config.toml
train_examples = 39062
encoder_norm_position = "sandwich"
encoder_activation = "gelu_tanh"
encoder_parallel_block = false
text_encoder_causal = false
text_encoder_inner_norm = false
epochs = 110.1
Rows from block 5 of the text encoder of a small contrastive audio-text model, named by matrix and row number. Rows with one number within an expert belong to one neuron, the router's apart. Each number is 500 + 25 x the weight over its row's rms, rounded and kept within 0 to 999. All counts start at 0. Numbers have three digits each.
Before each expert's rows are labels from the 100 texts, of 14848, where the router gives the expert most weight on average: "tokens" is the input token at the peak. Only what is clearly more common there than usual is listed. The data: synthesized solo parts of chorales (CocoChorales). In brackets: how many of the 100.
# router: router (text_encoder.blocks.5.mlp.router.weight, 4x128), inputs 0-63
# up: expert up (text_encoder.blocks.5.mlp.up, 4x256x128), inputs 0-63
# down: expert down (text_encoder.blocks.5.mlp.down, 4x128x256, transposed), outputs 0-63

# expert 3
tokens: "<end>" (19); "l" (17)
router.3:517471509513490517512480473538514493551467457495518500494487510502539494488484471458498478498500490482505505484529514524451478486490523475501475514513509507515432469483513514520511461537492491
up.0:493513439481490489486516522552500499508500512508497508510502479467471512500524566530527504457556467518517529487520491523448505524555426511500490505508496500526478525516489464466481468484512545
down.0:530517544512562484488489498494517527529461492490532561491507520454506450439475531530514501522489470474483493461536511488481503485497513500536513488517508496469500470501512467501508523475527525
up.1:522516498491469526539484497494518510528511521503495522474515478496514511549522510546490485477492465501511511537532473507470481510476455483497501552495503432508511522505525464463487526482535512
down.1:509529460516501514513499542484473473502497492475494458513528492489447526434477524477455492509532515481505530486509508485473465530486482506493517472440515472535495497472459456492487458491512517
up.2:502500503490547458465483511525505523485480521517492464563535475516486510517503505477500514475518519515493481499488445459566519477459497506507518500511467547492489486510502502503494508475503539
down.2:477548490464502510492463496530487509495517499457504484500513498476461522510550514485524483466501513505533514501487489507542498455477511503484523529464475512486519482480468458467531490505515548
up.3:518486477526518498499508501462487465463523488461467501501502514460482484555522535529497553521493502493524495536472498448494531493525522479477530494465478495521472481532518505487433532495462499
down.3:477516469479528491499542507534467512463558488506522506494560514528526528529526526490514521516520489445529543537479520488523538515506513494490524482438515492525511538514450515493520515514494493
up.4:509478472525487478490484556517535516506542491519530489460499520537519517449489478493471523537490511489464495494522541500466472541482531488524486515504486512478499481495501458502546468529523500
down.4:477504478515509513521486483480487460488515510495495511484512515477452490496529574514493496493454511500503529559439487490521492497498501493499506519466492488498515478493503477517507492527493591
up.5:506499489511488449462519458476501491457549475524471509528516497488477475510512530519518546492501529505501518545482493455551493505503463480473556506451499496449484475489524516511501544467499504
down.5:485466463482458503504476493526479479501485471541477518486544455523483475526521533492494497477531527483480487500493498491510480533509517528512518485451512496536538481481572488518450507516534532
up.6:524529527499482485469524515544515511475474527515498514477515523482479459511506498495455542510467495529479501516506511496503479517492457458510492517530510516472514486481486484534506479450501546
down.6:523503505455488544497480466513490497550501476484563496487491470526489507460508491503513471480489485510543497536479530454514464475505558465504458462487464497487493524506509453537511509518466484
up.7:525539501517487510527490477479507514539508494470532522521472476489508476479502505508549498492539488488518470546518524463540512550509466526466461481525503475541481558523510509538486531464492484
down.7:503510515484518477537505483523473453523491486435493488493534529482462524487532529464479481519514514531549521516512509508528519506523477455513475531516500517504443550477449472539504514480546497
up.8:500494504478500495498472468507446534558500488515510560513509480520538483474502490512525457465516503484504487517477508513550477456510509533467549490511499460519537476466513501477479512493484495
down.8:509499464463525451509495487564484507522482480519495493497530507512458504467525534503495507508519509483474515475495492476549490479482481498503549510501468497493512497483508493494512475492517553
up.9:538490506484446557502471483507485483465509461506496507545485519504490500493492534524510504496487480517582499534495520520511514497513467476520463482508500483515494536483496494481497549443516475
down.9:498504484487517470526486498511544495553479483463515472498509507520450484431534507507495475494527509507516498487504495495541479491495514486517484480475518539527508550465495471502502516480515569
up.10:448464444497526492513476514496497485512536476499501494459491516539493536488547520464495488516502499523491507490509486524481494518526509531491484506481539496536543494501462506529523515492534522
down.10:462513481483484483508502511526480491503498516502535512492522522480466497454530560515488487503476534509514530516444471473535496493503487495494518537471486490515505485487471483488508468507540560
up.11:494485471490493511551465566509506521496518449473494508480501503533542535501502502483511506489472477483440512493462496514518525525483500425460477492500487506496447519467535505519513532462487485
down.11:530504539491435420556517519491529516500500468508544522495499489503491528499472502480470443495478511535517461494542500494524515477485505471585515521481538507493509497502488498526489515485477531
up.12:473497517495459511489520505471516527477491472535472540530522450505516485559537490485486540491524506469493479512503516477532496503497508502486513489496496514528461479483538450508487470475520540
down.12:496480481485535532543509468512509509497480481513485528490510514474470489512559580495503506491512492488494531528508479494545493519463509474509536474470491486500521498485516511498472480473499585
up.13:527535500496467524531492481518491493510547463514536490507477546555540461477497486554479503505513510537547512518494495478497478467477489509479547478522473494493529518500537527481528495494489494
down.13:515504469486500453504507456516492506542472470469508522485518479540463533456483541521505498486543492495518485483510515491504501506489512539512554488464585483561505541496472462490510461519524536
up.14:460519524495489528516540466460517488473508516494482466505506490510540485521542496518477538513492506497503500527481521465514532502526503510481522537452478514522504517541490475512463500466498485
down.14:509476451516499465524489499483509509489545501506512535452551482541479482516557544486506514517544539490486507477507516483532523492493515513498546501451510481500519522495464466498511505502528546
up.15:481555543486483520485497494512493507460478502468480514500486464489514459498521492501509485453446477517530525512470515511514451495519490452456508504527496485480551491457560472491507527482515478
down.15:513456490466527469520521466504487505515501472509518494494534511507491488474508539500487521534487532480499496489495518461502508495474513505525501483503481525509487520479495471477515499466486605
up.16:487500502496509480452524526533475545544463502536526509501537478514520530506486484498550506480535507453474502486508464509520524455518538533484521449488503496502484463518459527475474463552504487
down.16:510490494499532501478500495515489517495507497468496496506519535467480478483503522505506503518508494494493536500496490478514490474491489477506518480495472497451494506505487476491517465458498559
up.17:499510491517459470517533497481496473420470538494472478539499462521520456460513508536450552462481480508490504516489501519534520547496482482503514511495482498484498514519519475527512518480503472
down.17:476497474459500541494468470502483484512496492472512505476534520490445533485544547503511500499494522497540513547477511499510486488494498506517503510453490514517496476459493471501492472488508575
up.18:495567530483512552542517484448494534485505462509492538534497473491499515465542534519438506460462517544479485506498475491475523472500497522500487514531493500495472519492482480514490508514497508
down.18:537520546500532510550518481510506532501513500500528501534528511515509444524493474497488512498513480485535545471463478507501527536449473489510503500486520516466533484527480489510519470491480473
up.19:521539519526499485526472473516494540495434487478511481486502530468454520505544489486483574512525503461509505493512545532493477531517558478478509516543482537495496503463466485546520532477483531
down.19:566509556519517506538465462489508499552545511476481520506466525475459494508539479523486493501478512522558504510493538537505468521552470432531508494532472506473524529518535534515492511522464500
up.20:499491487486566471495481527488536500475497467496477443470507496515460523466536501519516541441443545469487488530508501532462479493473527485527510518514509500473488512522468516516490514452523538
down.20:505515463450537520447477514492498482483506488533485464540518535485488500541479515493496520525454541494504486518483501520503484511469484490545444488480490510458506490506524528480467494510506554
up.21:505492524496514506519528511456493483450460537462474519489443473472480509520466537491533487476490529499514486510465488497548478506514479452480479530516497508520518536495513508529491553484504488
down.21:496496500468508500499485458553503498557479486500538494521536528495458536488514533500500468508543501497506498501521512466528491492508538492517483492517510476526487517467466496475501481484495528
up.22:476477520522457536450500436515495536491493486510488543515513487455505516517487494575489521505538481494464525468482489499530531459517502497491519477534484487506468473511474528485473444476485502
down.22:469483490474509513502519517513479520502512502468485489537556505484509514503478487513489504502507539498515556477501474491525526461522487500527528483491499524491494470523508485472488407464522532

# expert 2
tokens: "<end>" (16); "g" (10); "l" (8)
router.2:482504490481523474490513514479475479488504508511507452561501497540493546454503523532477511496511507519517524510486524485536554508508455563504539495474525486511514492504470533478476481435516520
up.0:521454478509514537511545507497507497530526542501509476492529507533538513509536464470507496494501541493499548518502517469529526451486515495499478527441476554488491486478527502517484486526526492
down.0:490516469499530505523502484490503577477491530488500494461478528548475494512493549450536475463481515533487492501485523526492517539483522491561506477508425525486495485472458488496531495543509532
up.1:519497515515523495560502479470472483528512512511470507495478486496526528533497516494518503505507496494501455543482523468500488496470489500484505460514515466541504537501514522512455551472442506
down.1:469509533509495532486513481524479496505491533468502513500517529465480486497481464492517486500521476482527487512501550488521441492533499502467511522487507481487510498507530526493491462497498523
up.2:516507454513512494485504543510489488507459482514510524549481498518482485510526524471469499518499505494505482439432479525510523520524508540484465494488462494462492482487526490475523539485482570
down.2:483495514489519538503521509523509505521520465472481503486529463495506481529492519451458494498520474528498522484462557512541521498499523515502504480469475534535534467488482440493510535501501558
up.3:500511492518474505503459482549499475505547492524517549495502556501488489520508466551438494481492480488448497511483470489474451469516505521502505513512461520461507464490520500483480489496482525
down.3:513522507502483473499475493566505498497511460533534451476508495514490496464519483508474558478512522505479507467511513490467490510483534496487478531516488521463529506505525467453513508478472524
up.4:476483509495548527502519489487472508471541525496472523455481501454476504505531478450501496488474498549503488489467514514487444494493522508469479553483514516532532494507503514496478531498560458
down.4:512500510493512513466521493488498490506518510514511475482513491479483490525482521502515505483510534493488484510508492473513451465509477516503567522476468502457493456478530490478484519466497585
up.5:505500506483532513477502552502475485461510485465483447517548528491548526534490492450537511521488533483547513505455479488483489501498494498505474517472495542510421488514503490453468515486490537
down.5:493476514494521501491534497513498496490499539483484499484526502464490478487498544510490489502480457504483506464498553545512498510470498494501511533506531470519456478458485523504504484498522558
up.6:525519510494532477501473503493462506517510467497518503463469524533508513529494501471534520497515475526516449519563496474528514482540533470489523512518524502491522477470500524495512467517510478
down.6:484490500519499488481530475515503522477472511516476516480495506497520496479505509541482507511518463493496512533515524500491499501508523492533539482474442471464519459503544490508457482503493546
up.7:478473534504542479526488467457479480529483552511433499502495463537496512514549523444532456516478483518504494527492529477516500514490514493507446478522556504515518530511507517526455528470505519
down.7:484507524518487510456485528519515484507497536449511497501479518426470477477466496501507503480507494504509485526493516463506466476504476502485537506483479490496475467490520499479499447523516525
up.8:513462541512516497514500489461482488478492558523481483518500508508488525515514526465488502523466478511490493522467522474513523504508484481534423523520503499510489554527492537544490542460495544
down.8:479512503485516500478503537454526486520480533444493522462472498474473472454449557501508474484501527517532492515485494503498485489488510505538536459450520484533476455489480504478456482532566473
up.9:483540504525509499471516509529485528469535494490526501525520493511525495517499480512511473517451439477549514490475505481502475477462495492475505470506509497480517481484559434493521553512517467
down.9:499507503522510465497496439489523485485499483482554466496489495519483424462491509517511529518487479523482518491490532540510490523510534518502521522514495488466485502487476545475508541540538541
up.10:517477485520517531477513514480519477465523504497504526526507524486501494499525511515489527555522506482517501527490476500494532466508521477505486505486397500516475516513542478492471492473533561
down.10:520472513536507511546505541503480478507483475477451499494473497485484512472542536526530522495532496501523471516512516542485478484469529527455533497545495479482495489493501524466481499499481532
up.11:525485526511516459500549525493497505482480451519499451517494506520533551517466478488512559508501543480475494504511506486489540503517527541502499496470490543464496468531460489493490509503486475
down.11:494508496515494507510524504507513489497520501490498478426490523487514469484526526510521500475495498506531496511504517500505465491475542474493491511494480495482495483453534482486475507513518585
up.12:482568508503514503484502486516524497457465554508535539496513496493518490486520526556479541475534475487518492487491526504498506522482496444462483533527504494497487515507508499499519471472490486
down.12:502500460498472491513490485510501459559494510494537517501487494508479520481530474533464504482534493520485481506555508506533491488506534522521464517540495493527495508504490498487496489505480505
up.13:494504500533494440490524516548496520543484472531534530494518529460509518519477488522507515496529509467482505495541444484494509472517517535495520494493525477473478475534478507460494484534453497
down.13:483482517530491500473517483515469486481500505545500508474500496481510429497504487509504504478503488469493495490511493457523471498483563485505503490504482491455531469500565487474473502496512576
up.14:517500507513461510485498530504476484452505449498519516492470510493488476512492536505490509544491518530537485491509477494489418520519539462542511486533478481492524477485489486513513539502541488
down.14:499504500506475458502476472536494527516478490507458461458484503561506435474507455494500469489495516533519517474477518510484456554527495518530469450499532467533519493491502494497476501513536558
up.15:503459455504506500535461495514451479484524477541477516538514461518535496534526463490494494493521453488516499461444517482497516505528539478461524509475482537526525491472531505524528490540496511
down.15:490475491500534438488465507496509519505511492456523539487466486492501483458512511492509525493526534501506458486492524509516473471498479521496536479511490553477495454514511463501498516546526533
up.16:496480496506537449518453528490503510574507492512505540463471467518476480470481495472507476530512516543476509477506501535470500498481534504512509474530532482517527492442485491491509491539528484
down.16:486497488531507509497486496521487514516475511526490508499519473502512460510513490504528497486524550482490469533532473500546472450497522516499539491513495490484517451465546498460481499525488547
up.17:478512531492472522504527543454526480462506553489488515455532495497463484522461518461513497487488510479505540474496518536478485552448503461466476499480505489500491483486515484560508514516533471
down.17:506489487496459445513492531534514475540474493492508498480480517521473474468486525542458472519527526537514485493526524539504504513536521549495552509475502466524513493508511475515474488505515547
up.18:488484503526475458503540499517516515501465543499448517482523538469469514540525542502502517469509548487465506489531437511525514479510471528483501529489520488468501470517490519488509482518483523
down.18:517480533499530446493535479536499512510476477517510488477491451459534418478475501489497503475491517503497494475522498470525485498462536493541511508506474515466506517499542472507501520544521556
up.19:478510522509493487491562509536495472437487470481500462503490474494511491506482470473481528496469497508458507511488513519469485524460467501513472508506466556492470522507534501499539490514496491
down.19:493476491525497485507522511482510483489482482501463488486468493487467444472484544487476522492512504512487481518498539514538519515507484507519500518475465506488484514499527527530484527506504573
up.20:494516465469493511498469536482489505516480457491515476538490546535477557522486493471501483547550564531541491499552509513504533503547519537506486530466517519485501476486449493467513511450490468
down.20:454480508495493519502514489516475482485518509488487507444530494495515454516552540491515493468481503508516490537487532505530475492473536484491484532458488492483495471476533509513492495524496589
up.21:496515512513460532527491465500558556523507512512513509512517468538479503470466550470534501506500487467485488439512497480494498470507504547508479457491492505536512456472473493505483513507454510
down.21:489518485534518493484497498531489462490516513516455492501532501525482457483437494528491515514542526500524483468472513441480550521503464520446511529502530483490526526509528494464477506536454528
up.22:500514480530495487503511498554510477489493476487500510506490469497490459467546462577452569502498477514460526500524490481473484523495457493494523500502479510511539522502517455513510512503513506
down.22:488482505484501478508481496547482502516500466575513503504521490546508514494564459496499503508530494516485509477532514503513458500484545504520466511544504513491522497500510514495500493522498531

# expert 1
tokens: "a" (26); "o" (11)
router.1:516558511508483534488516468494506479430508500474508500494478472509492509537472543523540505475470481453544506527474498508443448542502484461479466487491445490508523534511515490502502508495503474
up.0:466474527529475518495487514512460520490472462478505520564540535518502497477494486502472523509441483487510506531521521515473510502504522551486518489482503480511467512501493477463549449495525532
down.0:490491552467521533501502481505463549485499511475501511498541504440535485504459495500510509526505478494470488493475519510514531475524477470532516508495508520511455484508536527462515470446511533
up.1:471516508509484470516533511543510466456488548505510501520588455531525504497521492487469510501490525449488519526494511499547537519499492538534512497486532489496479476520487527520460487507497470
down.1:472520503547496504496504511496474515504520534502475501500555564464507510533475494500539529523523538495487509501542476514502504456492515501498492505497490495507483491499502509520507448491472526
up.2:515521530498548504514543519486489492463553526487488433525514464521526493497483470460496506515436476489506496498449555485478503536493475485516498502515517505484520552492524497527520549472497500
down.2:491496500497502523510513487490500454481514535510505497524517516476506488517591571497536502443507465521517498534454497450526496483526502479497508505458484491499502447525516522481481525478476541
up.3:457484461497484495495523520499529529529473486469473492517524467531534545531499508476497484516499521540535475478480478487501508494507557518529489504445513495515465470499488474504490466521545518
down.3:463500498516487485466496507539466504502484548486555520501534514471519510487513500492507483488503435505466536498490525477524501491494503501514508478464503451516465431523489561487500441451485539
up.4:524520526561515456498506470520490524505442515567479519528505497497479508493503514500505542477504500524479449505523489525541545474490502516484508479510507475470503483528475467482483521502506495
down.4:477489516504469551506541455513520472460502500466502523537490476480535463518510544499502535484538487491498482522486464477542461472496560529489501510492473509505508499510527538546487490483486506
up.5:482535495492507525478475528515511558548462485499478469524503510515505510529477463477498500492501518497520491506522501516465528522503522499524480494497546513523457481515486471495503466476459559
down.5:511493497462524504493502469500516536536517501481545471583538529470506497531523542523492492479504498492488465457509511448455467476535487524493510534543501522504472483523513516520499477485488555
up.6:514517499507488502512484464478565489503513497502476519461534483460492519484494528502535519516512521534510539502518484497444470464516549525524499495493486469500478464492493504500521459525529521
down.6:495467485507497465513544490559503476509486482552497493515507456532497498513535504518509496518557473496519469489484511443546470499524506504520551512482500517521524529519556488527509489500532528
up.7:500508513503495429495518522528500533491511547547496530471546502505513492517574510504456517524509498462451501465505498524538519513473503495499511521475547489486475507526471522497519510490517529
down.7:476476525512474506522529456547506461470445518506477507536518495516505482499505520510465524482497486491456493522479454531558486494504498542485484492517489487513495471560550515530487486481455515
up.8:481520477481467528504476461457493513507508501501502502514493491527527468484510461523521449460490493503501501513516479536488473491539517514481485452462488463478523464522506546482451441491491516
down.8:551458507492536481490466475475481545530510494457521484484492526431498537502445461506522499512489532479487479505502537504471506500512507513538498488464536487476459464509489481514481481517518437
up.9:483520512515534525490500493485501501491536507493498526486557464513529497496509476503490505481462484491522523512505520545538493485474500518506500481461523466517546481503502527474478507560519506
down.9:535514527509483516492494512481513522522492560494534526447522525444487513512496503470527511544516472442481494491486531518476506493501505518471496480476525456504474479457474533513532456498531491
up.10:501496461503541490515475483521492474512522439546531502551488509482482501486486481519537498492507477469518494529479462501480523479504536550478499463457530499494453473493531493481510443518529509
down.10:495469534470553458494505525466483499506500486504496500477522471505486487458434466492546516515463515504509488467491528521496498479504523536522509508441502507436549515513521509517501480518526518
up.11:485475503511562493484497512486497488472505444466476510483501482463530485484477482424483527510497544533487527498500503482544512484494502485474488506496459530509469486492483468533475477517508489
down.11:468515493443487540499508491483494461472521463520484484511461482504467505491493537496513473481481488511516530503505502481497457482521478489543494482466481519455538484513558509520474536520510506
up.12:515451493481543455496483517474457500564521515484500493502489490468474491451483480516482481503486498525518539495534528473468485481473460508553543465522455504485496479501498506502467477517489523
down.12:510506491443509548495472525524504483504484507471524484506500558503493515479564524502489498525502468487560516514478495497524502505530534494515496511455459508482482445536489466527481506503499535
up.13:519511514533509452503528534519521515476460514509516504515558498499494520520507512510455552494496503509495491503507494504529555525496510514489495504497551503489462506526431506521541524492475526
down.13:481497522503486503514528466556500467500468495516497520526520495510533475505543523528471552483504480497477502516500467468537481494504497531478489507540485497482515502511556498490507507505447539
up.14:487493516497490467521502494522450473511479503550484527467519462471520530496528490497517502473472467564466496525499489499450510499509539491463503477476534523482517558470513509473507475534490519
down.14:499479494520531473493538490519554478517546488485534537461536512478497497497486509517505537507503500492511482482481511494527494533508487511489540500505486528488494479458438531486533480456513520
up.15:475476458452528499516532466497513511516510501496509478480472461506500482486550505494538486491470488445463477503467496517524524453479519515485511494499506499467466508524523486484519508563500525
down.15:520481509515521514518516569485507478501467479461505490495502521531503500481504521486455506486461483505555515531482520514537503472526506466496528558464493502432472438523478498495542495491479543
up.16:513471509463567484492484503545512490549470505509469486533508481498475500483473492507474505557509528521515497529507493463535470477528491486529507492514476529504452472516470513525465460504488519
down.16:537497499496492503494452492524513513515518517499515470549480547493488466488540544525489524481470479541525520514489535493478503545511502451527462507469453519463479449539507473535474535495506519
up.17:516484456509510476509542469503573449488477491521492496514445494483466492504502516493489515490524521499475442486508460479468493514477536528483465513491487515515511487521513490497482506516476510
down.17:473505512465487527513515481494508454487499527446519504477510541444507542498510571512495519460476481531523542509521523471468448489540468487519469519462513488515497463498532526517489476483511560
up.18:519462513467542467511469459472517490504523515500517579461511514482534506524497559469470472481464545545494496536526492498465492492514526536479568499492487512527500500482528535563517498508521512
down.18:531528537479501512535493512534566518536441529500513513516456466523526488480494505513518501480508470484488534518482492526473490456477513478511475522462521514496504496537484515482538519501482495
up.19:468487462485510492486479519489495543528516517495492538498544512499513519506519509510537482472540506522501485501499455507561503459517497550490578510473520495503519474465456502427512468517535490
down.19:472489502476505495471497536531511508468495532467480505553510495499497483457553497500457509492528443500499516472471549487567492509555512488504540521520509500489497472539531521518518491505526530
up.20:489475479476512494487476515524469552498502532538547483470494487581503489485534475483492469497533491501467510448525489500536492492500506512532501501547498539470515506512497493507524522463531461
down.20:477487512492512473503511514525542457482470515476485465556481534487496498463569521477484493471493483565501495486492494492561497488491487512481495518519481531479494458528517468452516500478507558
up.21:525513510464479511488492496528504525473519491492568500505527536523506542478501463465498471536457485536498504483503517526471503460486500489541479516469536509530512515546475519476546544445485520
down.21:478500509491522463530487489513509554515503529437503475480523542475501512518499497483482507529551503572491531482499537489547501480523489523500504542478478493485453475460498482522548481470488570
up.22:493529491498557472487511438472498496528479480538469520514520502520518516476474518507525505485514539453497476520505456456478507462527535506506498479504498479486479466491494517471453427545516479
down.22:503484487476537492475508544466514549487519495458508494493525491489515498478433509495505506492482503511485493530468486465501486493515514496508552498461475520458507476496540511495494451488522522

# expert 0
tokens: "l" (7)
router.0:493468507511488444504491550499509529488531562502459549488519479472452469511523508488501513494492487529471508491505487507569518472492523459486532515510523501471509486500474492493512507531507510
up.0:506526506512521515461556502502541510518491454455513495541507526486499475510502453463493542516503511545513478508503540517457481558533464499505443538494499508482484543471505470485532478500501481
down.0:512479465496525475483495537510537514494474502506441483485463470482438483488494573498503477452498503509488494487516523471530497497507528507540499509511497522511466461508493524491485465482535481
up.1:464525518499484516503483523536448478435519537470485463440494541513497526463475504457490505474484472516516519493532524512520469470484482505473500502499536547514501549472552499472493478532509495
down.1:489511487532492491505507484564520490474493489517504508510526479512497528519510537493547510482461507467530492541490523485546509472491504490493483550519473502465473522518533494436496473534475508
up.2:497455530520539490496451479509464502531526503483507523484471509551467532446463506521508476484515511539463497475499496486473490481520555484503492470488512467462496466501509515458540553512475482
down.2:518473493528519490510495523484463491529496520538454510543476498544506469506463534479484492504489495498465458524493494431506502502486493503517552520555492474542534519541512499463498487491468552
up.3:516457504501493511501459539543497532510486492462483484477447546505525496503529513507499509520496479464506479452513518464509474512492531482518514480507529486462522476500451509483533513518489498
down.3:510505472501511490515463485546465498471563495535491487475469457487460517502468514506487481532536491463527530492452507523483524476485511485538514510486492515493469521500505473491496486442540514
up.4:480511491507521507489529530520468461458525505517492484460505468518533531463504505495497463441449441536516486510470488484497483498482473483496479540455554494483523534521562487535492534523521488
down.4:477527503513491502473515475528463526497501542495470510501510480488524512531530539510532487470484521470491506530507506500541492478518540481483499507513484449502501431464484474495498481500500531
up.5:502487494521506456487506493531473516483516484440520470486521484510503489494515488504492466522477498447470499485458555451506542550507484496527510488547479458557493519524499480542500492486499513
down.5:513470503468493533521501509517495468503455500499522509528500494486463473523467565514510477556516476502456495488521470488483541486527534491510485515497476520547473522457495486527502513473538449
up.6:499507464503489502496524483525480481449486479485507488509525486515580528513503491533502462509500485554472469480467459508475518513543487520482509490553529534537519451485498521541480483526475553
down.6:492544487542498459475486477503508478485490491506498515500466455503545484470551474529484457472492464484505490535449512482511494532477467516522546529508465493502502474479524491517525482530513520
up.7:451518469533457491544511499544535514500487513489510499491524454466501520476481480508494526497512506470479525496469514485482525526514509520497488464469505529517477563510524525572554483534520496
down.7:489492484499509474550478563511500507537492484509495526509514502486472515465493532528466513479529514519496503463534472497517550445505524544419539518521474496515524519502492482473533461523498559
up.8:503511486478530512533469513491479490554543477484542468504488467529521538500512482450528525460510475485465461486476498499502467473507511497466508470466474498502503542495498498472486500427483560
down.8:504477474507517513528488464500502492442507518531518534518485473487542504494489512522513534522504458522533513478478515462492499492454509509549490491513458513532507491523511478448505484486446514
up.9:541541517493512511518487448518498517485527465482441466488468578518509521514520530451499536548468498497511490467527501472476536497481484537523503470440488510499506502476480474500518499492475485
down.9:463510467456524457481503527570513519506476521515505505549477520468486468508500502509492520492502524514519528482524507442528528481477481467492476499512463528492481495515498546516501466496475515
up.10:551485484522524510529502519498550488523495476546544515495513475500547464473468527506543496502506512497462462495488529494464483531471554484514494508479502471534495490506523520483499556494513456
down.10:526471488522522474499490494517474508551498500555512533548511502527510436473493521513493499529501473447492486525487521453496535502519539504495530523493505468506502494506506492517509505539470572
up.11:510508502473516524475488444520509509522499477527520520551471517517499485505490487524444483545554497499510488521511511497528506496526476510476545481535494487480462498528521509450527489476492538
down.11:515528497517542464485493506561497490498503518512460507534539517477438453512465553518464529510457518476518508508512516438470476533481461496520461530515478494473482530514481520531499482505504539
up.12:495478508494470469496505489506496506582512538521534534496493499522474535479534521445487458543512471500535436500531541510501470499469555514495506483496490479504514532479486529468470467484501511
down.12:514472483550510492532483516524493447511528461514511467524481526475458511493469514498517463530501497522523512504513498519506484498494473483492530479465491447547499503478466478505467490518503543
up.13:522531522528475484510537462506508464509518501529522511507510490476515489475458511577477524525504516449459523524505464508490479480482514510514478483504481488527480489518531469548484462470466502
down.13:484526481490527493491505510518478480475501525530463527498509482488483488499504544473507538492483498534518494542537447504505537494510499474480497517503523521518477493514491485535494436543504557
up.14:480495516462558488506470510518444523514488507469485452502506554477493528521498499462490502548511499523502506492517525479502512462532459497496490498515447535477510504487477499502525481467473526
down.14:478451471511493485510497506510470506489510547531475494550520515516473492523462529502495517521480488478511503515465496444507500492533495455518480514525454509495456545529513533521490476478509546
up.15:495510487497543460512526531491448475443512485504484443518521526480526534499510512498500542497483498503508537517479513479493535507495474551471495495473463543499504526555474521476484524481478517
down.15:491517460514516467518503522589479483473502481526466445508493534496479480519485486489475516516474489516501523466519505469480451526510469473504496563489466532459506523535537488510526494503483520
up.16:478483512564477517493496470514507502512454480497498498496484515517479492548464503468499466504524506514499478460471539546452466498540485526519483508556518486449513518515564467497488477502550520
down.16:508480488495481471479517485439514516484540472511502507488521461509471494459490534480487511487500489488586484487495463521503519464499501494511491480509490518503532508500546549515503552483517483
up.17:561482492528576454496519530462473451511488466499480501519465539526526513504464474553506515411480488515462494518493543481477525505482499497504499456517477472545503522512465544492528524505516497
down.17:495471492506545513501499472519472471505471506553465506527484492515490424513457518510497540520532516470510527497497524431540491488471530514497509538501504480493487478475493507492531509523483516
up.18:487485500442525526499471515513488509479499490464521490494489535543466527494482514515513499488513571500535501471506543490499516491529502502546501516499473540543503523495507456492499494468479484
down.18:494470481485564510526529483505519486538499480544476499510537549479482473513504518530482540520496496467463464516492512452476475500508462497524491540519506498467513496545508557514481486505512500
up.19:537498460486482486496493500491511468549526457506516484506478514522510542469465520529523475490557506470510477465543489489508499497496528556501499513483507470499505480523498494471484536505483499
down.19:483487471499520484509505480544476515561500517534484523533501496544448465499489517493474473536534524508489502482534514443518515496543534501528518546522506488523471516528498486508515488499499550
up.20:475470454493456498526520472521438482497491512510503561492486508508523468476516522522500469502500466499496498482525510523495489544475521513474466539523506466531545507492502507484500513502540464
down.20:490477491493499476487505522529469507503503516570505520542489448531503484476497531469539463498504498515472488522510526493559489474504570494522505503476486465521515522499507495513489546504511550
up.21:508500520502491482497485549490539508495447503528485475467485553502514494518513532534487461459543493508494491508510517481456513488513487515532525512504486516529441530485482522429560537467492499
down.21:509475504522513517488390491485478485474514466522534514517517527531513505502521512529542490546480472525521540484528475461530527534490482464470498509502495548487443497523521520511526461517497520
up.22:529498465489487491529493508453478525532509523459502530530497527525478534506522444506461538517537491508534503521559529518494537478488512522488466501540542494520459494490483539506516472489470495
down.22:486471506534503493518489527514555445491500526516470504500480485498422494495496516515507468530494487519516542503485487472481526498470464499506482535476492523517491532513496471529504501491552556